Rows from block 11 of a small image classifier, named by matrix and row number. Rows with one number belong to one neuron. Each number is 128 + 32 x the weight over its row's rms, rounded and kept within 0 to 255. All counts start at 0. Numbers have three digits each. After the name is the row's rms in percent of the matrix's.
After each neuron's rows are labels from the 100 images, of 14848, where the neuron reaches its highest value: "responds to" is what is common among them; "colour at peak" is the nearest of a few named colours to the mean colour under the peak. Only what is clearly more common there than usual is listed. The data: photos of plants, animals and fungi (iNaturalist). In brackets: how many of the 100.
# fc1: MLP up (model.blocks.11.mlp.fc1.weight, 384x192), inputs 0-191
# fc2: MLP down (model.blocks.11.mlp.fc2.weight, 192x384, transposed), outputs 0-191

fc1.289 101:126132182078139172162116096127164164119099173103171160102134097120086103094113102130173175087188124125151141177057082182145151097104095191128141164106127151105097120152192143095106168067154142071037119061189143077109144201165149140133139123155088129143151139089173115116148166117149144171143085186101122116167102157139084146083089147122059120142138215097104100100114113131101140129102142151116149143093119130117109112184152099132125099133204106122127141082148122179111168113092128097123145118130120118158112130089049124131084165106103190128131109129073137146104137162143121136
fc2.289 109:153112107124099067136092111130208119186185174107154121140159061118138130113146137168095128105203198094175170184115130121181136133127088116120112110120101119118142145111123147129103103136104086116122135077206124117102127118122079074111154129114097107117158154119199093116135151130163148138101091129114103133129116144130108168121152115164132144176139152121056126179108173137152182121158104137123124181131139151063101130119089170112153123173135217143092131108130159091152102114162087054129100114090089108121104128114137083138161176168089112038216084128087174107097160179143106150
responds to: order Accipitriformes (81); family: Accipitridae (77); text has "buteo" (29)
colour at peak: cyan (25)

fc1.165 112:121112140152111110156105086107109144157147106093125136155144074119152164197153142123173106161137108166119150101101128095150110136095215130144160085110165176127164134149091125149027131136122138173149140149169105121106115140119127075107087174105120171133153133121124125111112195136076164119096093118099068113109111183115160114151174170115098072116114147133136188184162072076071132115119117133178126121116083175131062119193115089180050168142148143127161103129080094162166193114084148156133086162146089110074104156120149105112132121138102151139135166144123180142125030106116144091
fc2.165 118:184147154131081094152152068138136120107111084148182151179122142118115115130140125120135139114162127112109096108103181096114101163149169161181091141064065159141153098097180140155144095096201060151120075145105185127076162150180130103154133074141115137095169156095141073158149169153118168134125132174118151158131087141118161114108049109164133159124099160143083162175125163141172109128092114109154084092076157135105132206110114164187069127098147135111128126164092170133148185070116140135059144145085114147141089134160064124122148142146082126080095153089163089146107141159139105073
responds to: kingdom Plantae (37); phylum Tracheophyta (37); class Magnoliopsida (33)
colour at peak: brown (58)

fc1.146 100:127124140152188157130159095061084085123082057072184152094147166151130066165083162177157123161105141174097157098137104090131127069160144127113151155089113106121129157180180143096083176177090116082097093165094103087151155149086165161179109149127117162203109124143151145096127151090160141096120117182095087091165126128122195085084096139115140198078136152121161159094133131118163113074146123138073101106130146147094147134128161150102145171132097108180135087176127168068111173178131104087111124119163094076112130119075097115089085154131150171136120149156180134123117131152110147143
fc2.146 101:097095155153085070140094139115141125115071173147138143140056120100152098072130130139138103171115113177152105106118134138125114167102166158157113184109091070161165115109092158067100106131165148140102085173101135102150083113128120186172112181148106114168174159090115078194138076143103170117128123174177148163132083119115122147111129214172191076115106144108148138159107150148129054092120150163160159139125157179219095150132153118104129142101138122111122118121101111178167057127170124211125197094117111086157131202185128100099118144126117145123139146142136147149150102143138096124
responds to: phylum Tracheophyta (25); kingdom Plantae (25)
colour at peak: green (25)

fc1.190 109:128125116117095145103145123101121128136147092163193124110122119109100122128140133104136040185129125113126169158145096171151164192120140083093158169123104166170148125057116138062113104090197205147086112100093138139097154037149138175081104130179103080129094117125166152152106112133103149148154130115064136141113134102125078158100177170175114092124138146096180171170152146136101173194123156156134145116139123119127183123096175102130081106122097120103078107057146087125140074088103124138173091119136102116094124154149124118100101132138145167175194168131143034147153131181111133158
fc2.190 111:108155159108073184160081106133119149092133093136129186146139162188089090158124084092152063100057161114131063076162143113157144126084086155104142116141113160118025116155148092162096125164109174128138178109143099155143106098113167148154104170131117090127077161088147093102153112125113091104124153145140112121179123114089148113176183125097143080126106182048139151076178162146122117150071080167102118147131166131134147113111151126136124114111158143101122157186113122135180108180086195105122152147134171117157123177153178161132143171148120097085134181107175117167047127103144141116
responds to: class: Insecta (91); order Diptera (58); family: Syrphidae (58)
colour at peak: pink (27)

fc1.200 103:124151120074141073133172081120141084126122095096096135106140132069134107110145144106222130110166168041104130138159142140146120105108087130079127165103133152118142108197193154077083106133178112126141154118122058127152087097133115180148155092100080062085084143150149141116112142147115111192097172124146155060129081140119091210140159167120097189190099129138114132110103151177174148183098143128124128143099105114141132147066157091184199122157124156113166054139166113159120163095109097128146141140170116126132159140134128172093167090138119114122123154120072104130078162116131157104
fc2.200 105:087108124158088135149122167097138142111145108111123133096123077119149159092140097128122172074143137154077110121147124128190097115136170137121125133135112094139072122117160128122114136136162060122108128107075149114144036141151051110201147196080156094126085099170120105129122096161061115156115136092127106134115059129141127161102091146168154111194152111191071151209098192185154110056141126094152147158127123149057099111152177123127088109167156077113142167147132128084151174130127138160076152135131134141148103118111102143091124159128066171114187131183107157169148121088159100086
responds to: phylum Chordata (93); class Aves (91)
colour at peak: white (43); pink (25)

fc1.157 105:106205105131125111134104212050138108072090115165147102137187107147108144172125137121132132195126154152133139110159076125040152092145086122106130154131155139097145084152167092086057109106133047086080138158172135162133118107115140192135137102133116155182147168158120115157084183189122191121102107133107139071177085140134095147080137197107136115122156131154157106172094151128103131089076168127113145147067104124148184130067127107121110126106125116140161112122135131101060176153138145140098175152120125109103137123128112139127122057105072170161117201164123132146153121152149130144
fc2.157 111:187152105109091146083173146111102191155144114132115144133137101153128073097102129076132115135120133133161087129129151125025087136141149118168137138140176092178097101149170114077143121161166082154109123136090177166164074173103144079152192052143107187120146092135150099090059136094089116124129095100124106151166128146134109102071122154106114099192128087161163114125108127124150111162168167140071126055175139112098128199108129142162101146117092096152109174128098044103125108200160126116067109120133153112061161153163130153097105117105087118094175117100135110153154081125127123119
responds to: order Piciformes (46); family: Picidae (46); text has "woodpecker" (40)
colour at peak: black (29)

fc1.324 112:141158101162064111138182147092090131103091139114164121136085114160144160165133107172168092180191116136157172144143140144089073107117121095109125119125171156098121096095104154097166104120123096113102159180090144109171157156102106101093123097123126091176137137053112070091137196144161114070128125194106046045069118116149133177128096096080145108164087158101034120151142097132162181153111122082152123125173160127143124084138108119112155145162153126105160129108143109156156127152136093112138075157110190150130166192185156123085094110179114143100111175154168105158118114103111100150
fc2.324 117:102136146094173132151090129206077124111162107081184213119129125086125091140101119100112110153152143122158100180076131125149122078113146109096125160168096180111141128113146162117173168163110064135162139151073088111075126152174151139141058175113167151093214137131125093113174080111127100037141154102167140121139146122158125128128164091131109081130126139135153129109120106098173139123082139128152161119125121100106128143112144121090121107147061163091069160134180158131145122098125135139197180149069183152102143086172119117177088199157147149101116107073176076184132106120140105147
responds to: kingdom Plantae (37); phylum Tracheophyta (37); class Magnoliopsida (32)
colour at peak: brown (68)

fc1.4 113:104095171143093155129114073086094103134114161100083184177153098157115125115137161091130173132118158122101087101126159105106145111161191095134070138131054143111121120129179115149162140120190159134137131116118145074173105179098096138109147167071144135095115093156136148134095150064129146161140136149096142094125144092122153162166132121109140145128136199107177141156117058113108140097129180154149150086083137137164163079109138052135174167137061092143111199175184187174138104117131131146127131082140104114074120114087065131134117188100095121137130067136206170107096146099130182084
fc2.4 113:138091076153114084125090082104132156132208130107122140153122159149143129113119124068148132089158134156121115105169116128155187074121107058149125106064132098108113126142100137130139155101110123155108100146152135106171153137118048159087102113127104077131115145142103093195132179148125150153106138105069127104136076087104111058136151128180094135179155174134100176136145173143127145171113123123110105169199221130102209128067117165133182163168184116125061159168094096138096141204149144132165147183129158126139099124103106135111151137174119072088161134103122136131174134103107121192
responds to: order Asparagales (29); family: Asparagaceae (29); text has "yucca" (29)
colour at peak: pink (25)

fc1.90 109:107143126137164063153095204096117155127191151102152123125079121109116139164111103100070152137168079103171091158168093081113109121142102092123135153131144096096112101090116154151145142142075141115144163154130137163137079153096101136146117159130150177129077120123137137125137178104127118115092133184119107121125180077106103144166114031158100132127175156145134106076128129060112122087173160198158172180099120075145098084144123140160126129111118095172137134196123114180141183128127104107109186116188152159108178118115176088100144047099187106157102140138154169071145082179124110071
fc2.90 103:116115137113125145153156114125157156149093141124114134095120080133132086104132175155133069100086088142126167113102106127113104215134109051140164124139142176170119158066159108141091148143151157136115155092184137139106169081159080151116197144104108130111129103124139127166096096156164047093116160094146039124090139136121048081135125152148134181098159086136108107161145101130097140175162113131106095133151117167132074124059152106140140101133168068176136154079117136129101042125108155151109088170064135114153151071090081124100151110093082135134110163190132119084109096164134107063
responds to: class Aves (86); order Passeriformes (50)
colour at peak: grey (80)

fc1.133 119:089089127116162140135133157118099168121107141116130088107088106178059141111149116108119161176085147145112135103179188142091113092161139153097128143102145124133164139119151117150051100071125161100104194182134134172110140166113172144121050118147122112090100165121121132108088108081191098188072099073150076170141110106130152126127170109108117076140144166151152065127170090178111162068192166104121102212141141199148127079146152161106134167104143175142133113107165157109099120099098150155161109102106180103144098063166095160087119109170078142132110182120160113152116088130152135129
fc2.133 120:113170147131091142155106110103189146166138132107102111115126147082213077156115107180212119155149079163165146143055096128174102102120111122160147120136132156130163162067149133192096179116165207055121103167126131129166150104094115136103122127118129122173069113199189167124101175167103165137125143150122176112184130160074153150149133091138168140141109146108191106116133161101105126131203157095102152173086093112145153109194150096106135183166114092112129129196160151143109125132114143119172110096112082151110145109106129100178175177098109167154130090101160149138110112123115123165
responds to: phylum Arthropoda (70); class Insecta (69)
colour at peak: brown (51)

fc1.11 105:140111135066099132103125123137195141144147130116212127156168183106130138079124164169135139153103102117154188127111163100140117122065136190146122144160149111079144079139109149147139121131169197107137168091178108167164140151072107108108135080081068154142131064177126106112099103130144126124050068115094149107095147113097113192077149108127095121154139172095178137114093133100145188109165123125173158169130169129123147107147123101131120131087094157146134168078110118109143129033078157144107108197106132129137116159082108078189171145185059163121116122108110162110133103123087173143
fc2.11 109:107152118178172102125115104115104065103140142096058130131107139117090156081103123175109076103122107065119082097153182164205137174061172167131117111110152171121147104132143092104111222123133130112132133163122155109190115182124152142133141103134162146098131099059155173119088101130107096055196114134150188094163173159141119129149120074121110062148065098133198082060129128116162120120175145143197151090124165134075101110174146111095118121097152126116150108159104158126135122123078112124098131135139119132173139148086101119146096164123071094118114146107137121143120092146087110198
responds to: class Insecta (87); order Lepidoptera (80)
colour at peak: brown (54)

fc1.312 097:118106111157164149095082139118121121170148120130122140136147132162128102146160152119127098159128051132172118146150136100165086174132080167163118123161135191121179099198138164154139173121127133076108198099145091046193121118185149192145159112104133098153126093097132116123196122099099130153154088145124138105126139146119104099092126058084125094065198097140128188083116111181123161110135141075104138107147139159143038124115171146126074117140143104136112103173163128064139140120149155154118172147123178129119109154109120053110137151093139166112088080095153155173073130113082057155
fc2.312 087:138144144135131130173164171124103161149071108100135121153114085141100105118128101073128125141159136095103148118187129217098144098075159117166072190126115105121162154152108102105190176143124128195053160142110109142115088126121108145140122118149117126110047116130172159175160187140131073133139096124129139157082146134179137130118168157133196155096077153159125099181178089118104160070159107182187149098097137148097110134165128122145150152152125162111176140113119170176058166144096146175155151136112092153132106088138105111101129123173203045160087141075146124092138153162081146126
responds to: order Passeriformes (68)
colour at peak: brown (52)

fc1.254 089:190095161118140142125124171119116131140036110159087192140116088098113116145089081140103095161091127098112146129159160161091121161154123105122044149177100160074101099176120138122112094169133133094124155157169089114146115161151152152119132112086147144131138066134197156128076116104102082149074153148107139131192080079111106126163135156204081104121165147153087140156166116149190118115097130111110098135159091165132103098160121155152164154117151115094137058117128148120124162116120124168079177052130114142102158142107128113169187178091101159102132250128125145100117120096094106109
fc2.254 096:133082111081084188136114150158087120078182154087102128132170144125117142117131171071177077095113149147075178167148154118119117144148130109133120092172148103136128167161151107113117196091092161099132174115104086131108127124077098147128051085147138139152180143117089155116112039163132091097124122189060128089172121068145147148143106109089117095128079128103171130160127122100088152182168094095139139103050089110166144088124140128146134166116099181156084102181106187111113081167200081097130115151147177141106114137126134155157136088128094105192157094075118108146104160114143127141
responds to: phylum Arthropoda (88); order Diptera (37); family: Syrphidae (37)
colour at peak: brown (49)

fc1.83 111:073127159114160108118154150128162096184162143134146194160156135096075160086172171061114177207153149079168121174149103129109135128093164125115082175153158152141059150156125150134094133165110102094131074164077158137103146120148152072169135152048138153102128112168088069121094069067132109110106100113094155104132159122125083126115186121162109122127164094134123153159115114092135181156059080136146194112115153117136093156144122114174118152126168193114124115097175150088122098109139086115121147148086134111104064134139122076111122128140148174110137123183135103110072116196152166173
fc2.83 117:149103157110070125148125159106079118093141179175078106149169123106117030132133157146162134181096150201158074163092129167144150130122112148101169122134166171117105121127110150154051098161128135136244159136072103092130133106112139151147154104078133116109108132142061149148122159169169135131094123152122150122094098116146143193102093122093137176104151118133124077136114176074145115155129115100176096140111085176161143106151169154079141148144067166125086119110129128106140130139083043123081147132091142119076055102140113098107071128155146124126070177086132151113071109123158129151
responds to: kingdom Plantae (61); phylum Tracheophyta (61); class Magnoliopsida (44)
colour at peak: brown (51)

fc1.63 093:161079103200104135076162159145085194079115133143105142102141100146149117164105120103208125117026085133119154143097113168170147195115133084119094162140069108149107133124077109134056121163168139083110140098101129125146164097125189180127140138151089122110125182123154118057128127146139130092183129111113115089111141169186155145141119138140121084132101076124113119102114083195181111135167088163184159130157166150099119144177163101151079135114140152123149178119143115134184122100081121101103124120104094118136172150109140067079097148061121123113154122160156202137170095137098136169
fc2.63 096:120101113155194094132141109104106105096143151140132156141180168148148096111124118111096093138113152115101135151115165119135104143078118151118140122081111085167136118128147156129167099083191157095053153125124135118126144116113107175155128127154075118134121135126131182047170104100122157144161131083139126166157188111125108108135185099151138140099128078100119195159190199122136108121155007093110128093154106119143173115131107130157105106056137161170194149110106112124183123117183093131173128043150115183118181132155176151076146076088182119118156156191113148090102102171163122123
responds to: phylum Tracheophyta (46); kingdom Plantae (46)
colour at peak: pink (32)

fc1.225 093:139122170159182071118073105127107155159149114156194215127154137172126099168164100112147119126127078128176171123107162096149111163073106146129112155100134105102143136137129123151115106092122097101146061176113129068132142086110108127179092154139092125072123081149146171110135067176150062109114136061088153158164129141142123154180140135079152132049160159107137106140147139163137167150119112124155181095172111140172079080120152105126099154167177194120086175095140080137094109162095142066147126128096083105167082150094184103141104142103100130112120091137185107080158173135125174105
fc2.225 087:160146099077077129136131108125133117096115081129162083122112124140102091068118132127103187086147132121103086091175120116148085112152121101120186151124130127090190110128089103114128151183105095153108093155175114165173189120089138152081101099169111109116111104114117060138140156104093190144082132224193193124219137112143125174150158181123132143084092148121156181085154122155111148115156089122131154167078140144167120136142095173157185123141124106148141178099150103178061056096148150162140119119172161146166125165154101067094132130098125134161089127134095172101127111084112091158
responds to: class Aves (88); order Passeriformes (76)
colour at peak: brown (61)

fc1.196 098:152133138114208094155126170108169100164127169151160181075178184157106142115136164092136125137096092134175078092131154120141162085124145153095145110179127104191141079118114133145143095168158112129146150081139093141110142124148164141103127168082179132128063162109141153141139085096138133143068109133088144142099100154114112144123181123126028172075168126176100107151138125142130102130086079162123148119137104134136115100146127132176089125109149137140143198142161193188089075069099074112181107185091119130085135124138062054125224094109094110125135105137104122164123097134106114160
fc2.196 095:101099079165169126163142126083155123104099136122118030148092139115107177175130128171097117133159125169121119054130131104168179170116156170145136151147164106154075128178107118043123147122107114150132089131151097133123195169136138182142154067045109200145158126152077111123100103112166146112101166090128117129116175047123109108115201091127111174162091159137053160101127114143132146128136193164158125151126066151170146146131141124080192112108133124109080120107141146103116095158178111114141161112095077075138051110172119118129088132122116098111140145097140157136122095173143110110
responds to: class Aves (85)
colour at peak: pink (26)

fc1.370 095:163103121128103055094182159170114209113107136138100105164153178115093131100153123154140186118070144107088131142093144137101147113146145132123138122081123093136122161163155116166102193145123158133130175178102172096185127137174131135164054124097160178068096171162147113138138093133157100107112107126114085113088142141161091112132115150114089091097110185108165131087169093087098118118093077158171140198126072128122113163101216086119096126152148143126139121115097135072091157130090117162150094105103084148190143175089158153125171128205172133099098123166113090106064097094091119133
fc2.370 086:139122188121064133067149156134155130115180140088136186144116126147129150185155112110103121108086080125087147080104167087160172099194106142125166161115104160130163116164143160163087117101124144123083187145082128136079122175127188121149028120101128166196144104155140091158172098124085118115179104186117114145118148148101118150164139121111062113162078181125135124139109147127185146109132132117187136174055129131234131109189138187109083138140101129078126144207113103092147149118121122153101120151170180125153165105108139114152139143168121156164133121108101118099131099094133161130
responds to: class Magnoliopsida (33); order Odonata (31)
colour at peak: brown (65)

fc1.369 069:121100167122081190144168106106067123122153109177184109112151114098115089139068128110176059133114121157114144146143151104048168150161140105079075165156136126156140102152133059108160109156146146183129148139088142125089099128147079139084162118136152087143134156146105092114066193214156127126127134118089100106176104106183165154119194144147096031110117149131088142167139147149177147155098156130108181108162137120110111118091073167141168134102082086149124126151093078147068132125158151150090146067084120107081125200125137081120135162111116110121100162175112114163128134154159152115
fc2.369 067:124124143146116145147127111124116136064197110133122100069117150145116154089161101123100139130116136125074173145122114101089164129136187163104086144063094097133154107157104131144116194115141156144091154157134077147092126199162139133129195109174117086157140102125136115090177138181156140053143170074122099103093104087097168123121153109113036108131178125154164077126196166140145156097146137068135118194157126119146148045116118151160061101147106069119087061144122119082103118177157097100120128153085038101107147106099128095102120092089086131138133134141166157119102083129121136125
responds to: class Mammalia (52); order Carnivora (37)
colour at peak: brown (51)

fc1.114 021:123144055164145095164170103132177104132111113143170129100123123143141099109115149112155207121107089110098133197129133133093146132128152178082071205108125124106153085124155167168155155162089112130093119121168115123135178120085110128091054105133146137044072116119150158138067155097055144173114115085081138115132104130082145163158097167150100140106130125108109145136154082159118141119074107133191129128157141136120097101151184092135151139141091108108143041100192143111113096117096108183145103133162114119086150136094115115154103089163095128143125102195136142040143106170143200069
fc2.114 031:121136066135126055136048174128152091134123121138109201162166160168174102143115071113112145129138099079107161118168107116092149144098171140132117162096180142078133102158136176122139141137105120104110145158138109106160147123103148137118141077118110152153125086116174141099178142125205131231127093136127120106136112101085138169109137166156105183098117162146158115123193127092157174100164124100091092107133135176192126029079132125111104103190091163085093171120188158068099114116109113136149108107089090150179110132110192133151149154089161117186114132129181138123136163144131134081
responds to: phylum Arthropoda (74)
colour at peak: pink (30)

fc1.237 110:110175130124160148171179059131102111151133107162138110148110105168080151055185109152141127123100181112103174126169140109117136154139070193096128124129122207085066088096104134130141150170099103098150118092135176138166089187150131118137098155158131132168088181146147135108037155134148134167142140196123083131110141107137140125109134070145115113147126146141159120117148152163094117145091080164108108193101170136158104109144083042132087100174072117183160138140142151129178163120137100125132062097117109127146172138051095066118141167119114121155112073122162139070110081119163127141
fc2.237 106:147151122184101130111127080134070071158163171117122175078175156088140145065108120143132125113100086136152183134180130098106149092131137130132104140081134101179146129209129116160096119073152126186067092121156151178118119065139139118162132114204098093179138152099116106053088166086092125158128195108129213163144193108176096116066115054125111142115095084164119122136160112150089136103169108151164123164117097135133121149106169106114118119084113106166165127114167145083107117193132097132141130102094100119155168145115129161110114176130130148168150091152146100116118136114179121200
responds to: phylum Tracheophyta (43); kingdom Plantae (43)
colour at peak: grey (80)

fc1.207 104:104169137127176140100124159159120090146081068164144159220148106151154100106092146126138144220170124081146132131094143145056109104106175118109164116121157077101106193134160141140052087127135111164099142137167158118126114126106120099126096101115086108054162081105099116134152094062162149201095094067123107113108155111144081152123103141156088088094151129125146063095132152203150185123120100076122164146128113093112085096145131105137183131171148125151110114148146118182170169209151155125111108209118086121107115151135127122105120128159173155170129123139096143151103093090104145129
fc2.207 098:168189136155172127125114116076083106103102095165134139163156120108056171109125167080075159158133146134072132161141080114086125111130183098122137132138188154121108158149086105202148086112127119187119120090194145134139124166146149081058129108150102078070156195102167115176089147133130151093134153113133139080097117131128131109160154088109120091125104122106173163135120133118108148125076081149155153208184168096148099093176173160098176135185128087124156137153130125153179102161095114096110145130167138053105091158160111156123175105111075137108072079094080087121116114161150137138
responds to: phylum Arthropoda (69); class Insecta (63); order Lepidoptera (43)
colour at peak: brown (59)

fc1.106 090:131177160073105122190138174129103071107107093121179136162159097136128143159152066104125185168158129112125144117154123131114083107098159117146087129148124081169177094139097155167097111092147091050078082087173137149165183107147127129171138142109099091159111129119133129062175058159116164114188170092138068148129100151114138148209105143095140124096126101083090135150167171157159095116098146087118143127121110129141152136145116140113065141110129167081061124115094089092137181122141100189090106139138106093161141164164164106122088189083197150152152159156084138171147081110144125109
fc2.106 097:169135061111070125179147125119131121149189118057155114127154136125075121060183096070103105173118098097157130070140136138161154100153047190150164124048101100138087156141115122136108139103125144160081125143087150119069142175146075090096121130121184047111118082120164184146117107160189198112178135158091125096091139179043097087112104106108129168119112159128106124149122138112134164165037150156136114108079115104144138151127144119108122157112144111137126155140096182156092135106175106141136118138099146152130103114080155141132100119100144099135114121143148121130146099043155152106
responds to: class Aves (90); order Passeriformes (73)
colour at peak: grey (80)

fc1.13 109:090133115099166162125073157169166137118082073143169083127089155115120106090090154068121104126168063077137162125161144125105165163126127061120167173124150131072120149116101128138121090134202180170142123129137121132120169112099074150098085146132118071085091148116112116100115121150124116152198116114084065131100155120140136129145160165107115111178190168121192166124148133147108128162086141109095117151186159159213078104149151116164150141123106156056089124080085088133151135133134101200114218088161098119116130116098098131131175121095073150121162183136118139125136163108176134153
fc2.13 114:192113136118084156085179168128139113159129181094098127109044087170118173124159171135158152088122154173097165119126134111140129157155103105108115181182102116113126099171132125125123135125112149137124129139135079182109124155127136149151096130116149122213209061134099077089125130141157165177153174138123119122137134080072144100070182123125130125108211133108170146114073137112148172156153123120113112103186173065145135111138169102140080122123093151132068084155088140161200132130166122068083131143156107071057062103174107134137120130127139173101142180134188092115111149112127129135
responds to: class Insecta (89); order Hymenoptera (42)
colour at peak: pink (26)

fc1.115 094:150139146102182146096197170121091131147103103134177072131078105115085143160073142099107120149115183099148145160086180120109189129197165092179167121108135094160148137125149130135077032136161120118146051205175165116129154078135084091077144080153133076091153133122122120083165095101095089166139122148127098159094146168168121108126148107154092129057144151072125142117099124175188185134163098109135144097154101140123095107154151122152221198158154155092128077123133121110131117118140141093131122108110163152152131162099105125099198176110142161123126170119105120125123107123124116110
fc2.115 101:129137132165107152159112098137125071084083136110110207152145095133122128116104174171187171145132135138050125108103123172078180105133076095182120092131135112200105149128162157155198107099087140100115117124159133131109094181129106121098134177135148125070108181057106120087194117114143070137128074144144146156156134192082117108129128087138088128160156137208085102120120093132128142157146089148099142106148125118176184168107057129116118117150123164138125109133151109150122122136176169098137205141091153060118121114172145125115169141077118133111176088143089142127108126170187166189
responds to: phylum Arthropoda (64); order Lepidoptera (31)
colour at peak: brown (56)

fc1.62 099:104140139143148206121102114155196155036157053142133166172085177114108122129127103099142079144148106071116186186099148158107098110168123163117113175113170099138161143142161127147122202114143147113134075147088152118091124161105136113173080091140121114116106106098146056141126111133143093070148091085053185185066176123157078110165178154139132183144142122079164121111115091158118149137137150121120172100166106175161089136154153131116111103145140114127145158150110105064130129110145108180087165169125101157112157166174116085043098134149185112127134117160134164139100135124093125127
fc2.62 097:158119143157133125135107112140064167112126136061166183158071140128103140103150080110098142122137124127117107138111129160118114118151125131136071125174163092100129088130173206137106110159188130138162148236189142122159105122136098161149169185128079166156131131139134158133172142147087179120194105142160075117139132114126072134147132147185075119089127079192162142112105092106097155087133096158187139185146159088109154149163121045131132116140109139113108078121082062115120096104101061085134099089123105136138129114159139117115198185069077135152153128181115125110163144117148082137
responds to: order Piciformes (25); family: Picidae (25)
colour at peak: brown (49)

fc1.202 089:113124163110158139171165129110148142139140070087131117117130144156156035095161063091098177157182102129072189123079075178125136115126076145101095151078178093147139088172153169139128138117108134136064156143114189134178178132173116181114121176131096142145138106098108152094129094192106078129161103109114081131090135123130144099144078164154140117131192159143109149087146120105162134144065096141213109158177120131134163096162131156117112107175100134150075081102159136162131132124138063125108122116196119119107096160123075139168158129128109090100135126084116099071077130141189170122
fc2.202 097:129130131132122129135111170207162110049070143131147125156148168214099119088144095104089124133145135136122133140107160144171090067123107142094135158143120139125127048122168116093125064132084110121095137115068199094102168152100071135158148209163132087189141134185097077131109130126086121120116137128173168110145091167154167134171046138132145139159172128082186140179101101118078105111129109122129142121207139085112137152153136177110152138129076053135134143157108098119129150134137135112131112120107135089127094149098144098106120139146110164061176095103089125191147174099180164125
responds to: class: Aves (100); order Charadriiformes (54); family: Scolopacidae (41)
colour at peak: grey (78)

fc1.35 047:133097133135089098139168093090141135095092128103137126143170102124123093166085130133111111124133117099149150090133123096095162130183130152099129092162121170103146080127168085046106152114058116116159116129098176137164179084164125099114151091137129131117140219099116121080139127146118145148111166134129082134121068104148095087152141127095126048099130124198056107100154069151153116116120129168149192133143179095106084114084120155112184157089167086153084122128115101088067116131146150164122149089172148102107193186140101146104101186180123161138052147170180117198144101169134113108
fc2.35 050:166140131193132097175151175153138119108157156139090088139156125180125127059106115084069155120114149093108213144127106141091142169127168122155144138080156127121131102116087111092142146121073115103123132113125160149137137161190128148136207079152096093116099126103157118112149153115151174167127138105100131057165083061077162152098143116167123106173136128205186092117126177109186135103106184150158149154104181115150151081136121156192112152169150107105094163146132112095102101160110130159103130120160057084106141116094137117159171186055062134166114107113191127129126136156167116085
responds to: class Mammalia (46); order Carnivora (34)
colour at peak: black (80)

fc1.100 086:099133130116057161081152132117095134092103125124169127132130126164133128214132187132129130130120086096155090112158140137166138102150151170098117143140093142119149151137111109113115093096122147143127138091108136198163142120118209104120118201106122148125153135088103039085101100095112140153108203140167126119107083111158104100142130137173130152130116130085126095095067169103116106177155152152173118171110159068142183159118150124162129141097208123039168064136167130123118111070122143112122127161064115078105185113074118096156146080105112151090055114134106177159165103134195163113
fc2.100 089:116118145098066136180117096091117179132177148160122180144183138106119114109133165162096072155137123153126108162137135085131103149162137147137092095137115112085154101134140142068139093127156077135152140139116138148151128154173122108106144118150134058145167141097110072177121204077106141131160060137212152150126126098121109098085130163126168110137112099128083140198146059117105163109192146096156153104168128182126101125090151161151067054172176182124166161109117130150116111116172146107103112150144144131143110130104174141110108024166139112151097198158094123173135133162150053097
responds to: kingdom Plantae (31); phylum Tracheophyta (31); class Magnoliopsida (28)
colour at peak: green (31)

fc1.383 096:141080107107146149165151091121112117168153122067150138135144141157150127130105153126118138050133152143155140084087071116183107165152077127104071143115164162089109151107130135126165150090118155130146109160177125124167140163109149153112125115164170101103150095089078116157141122107152097108115114117118123083134108163124174157213050133164104104172134093151093149165177089154056133154058187164084163163051130178180134127137155123113152080129068121160123141118153121167158136082132083122098101119174126081109073149152162148038135125173081113145140106124162102194172122169093128090
fc2.383 100:172088162134119182140121133079099083108088111100110116129159091158105113164139175090090163128142173138097077043127129163153122119166146130141101144094142148072150126147149081164118129136135126097112129193138161065197156188142181095096107152101163126095128089164076083187126113129162111092175140124127121090072084108112110125110124157095106115167095105159131133121133096104124073109090122142151123052098111143230141094138154175064118082168113099122085120142111162114166117095091109084094188125138134149055095138130112135147136157128123136130098105122089202109160105051120170114
responds to: order Charadriiformes (37)
colour at peak: pink (46)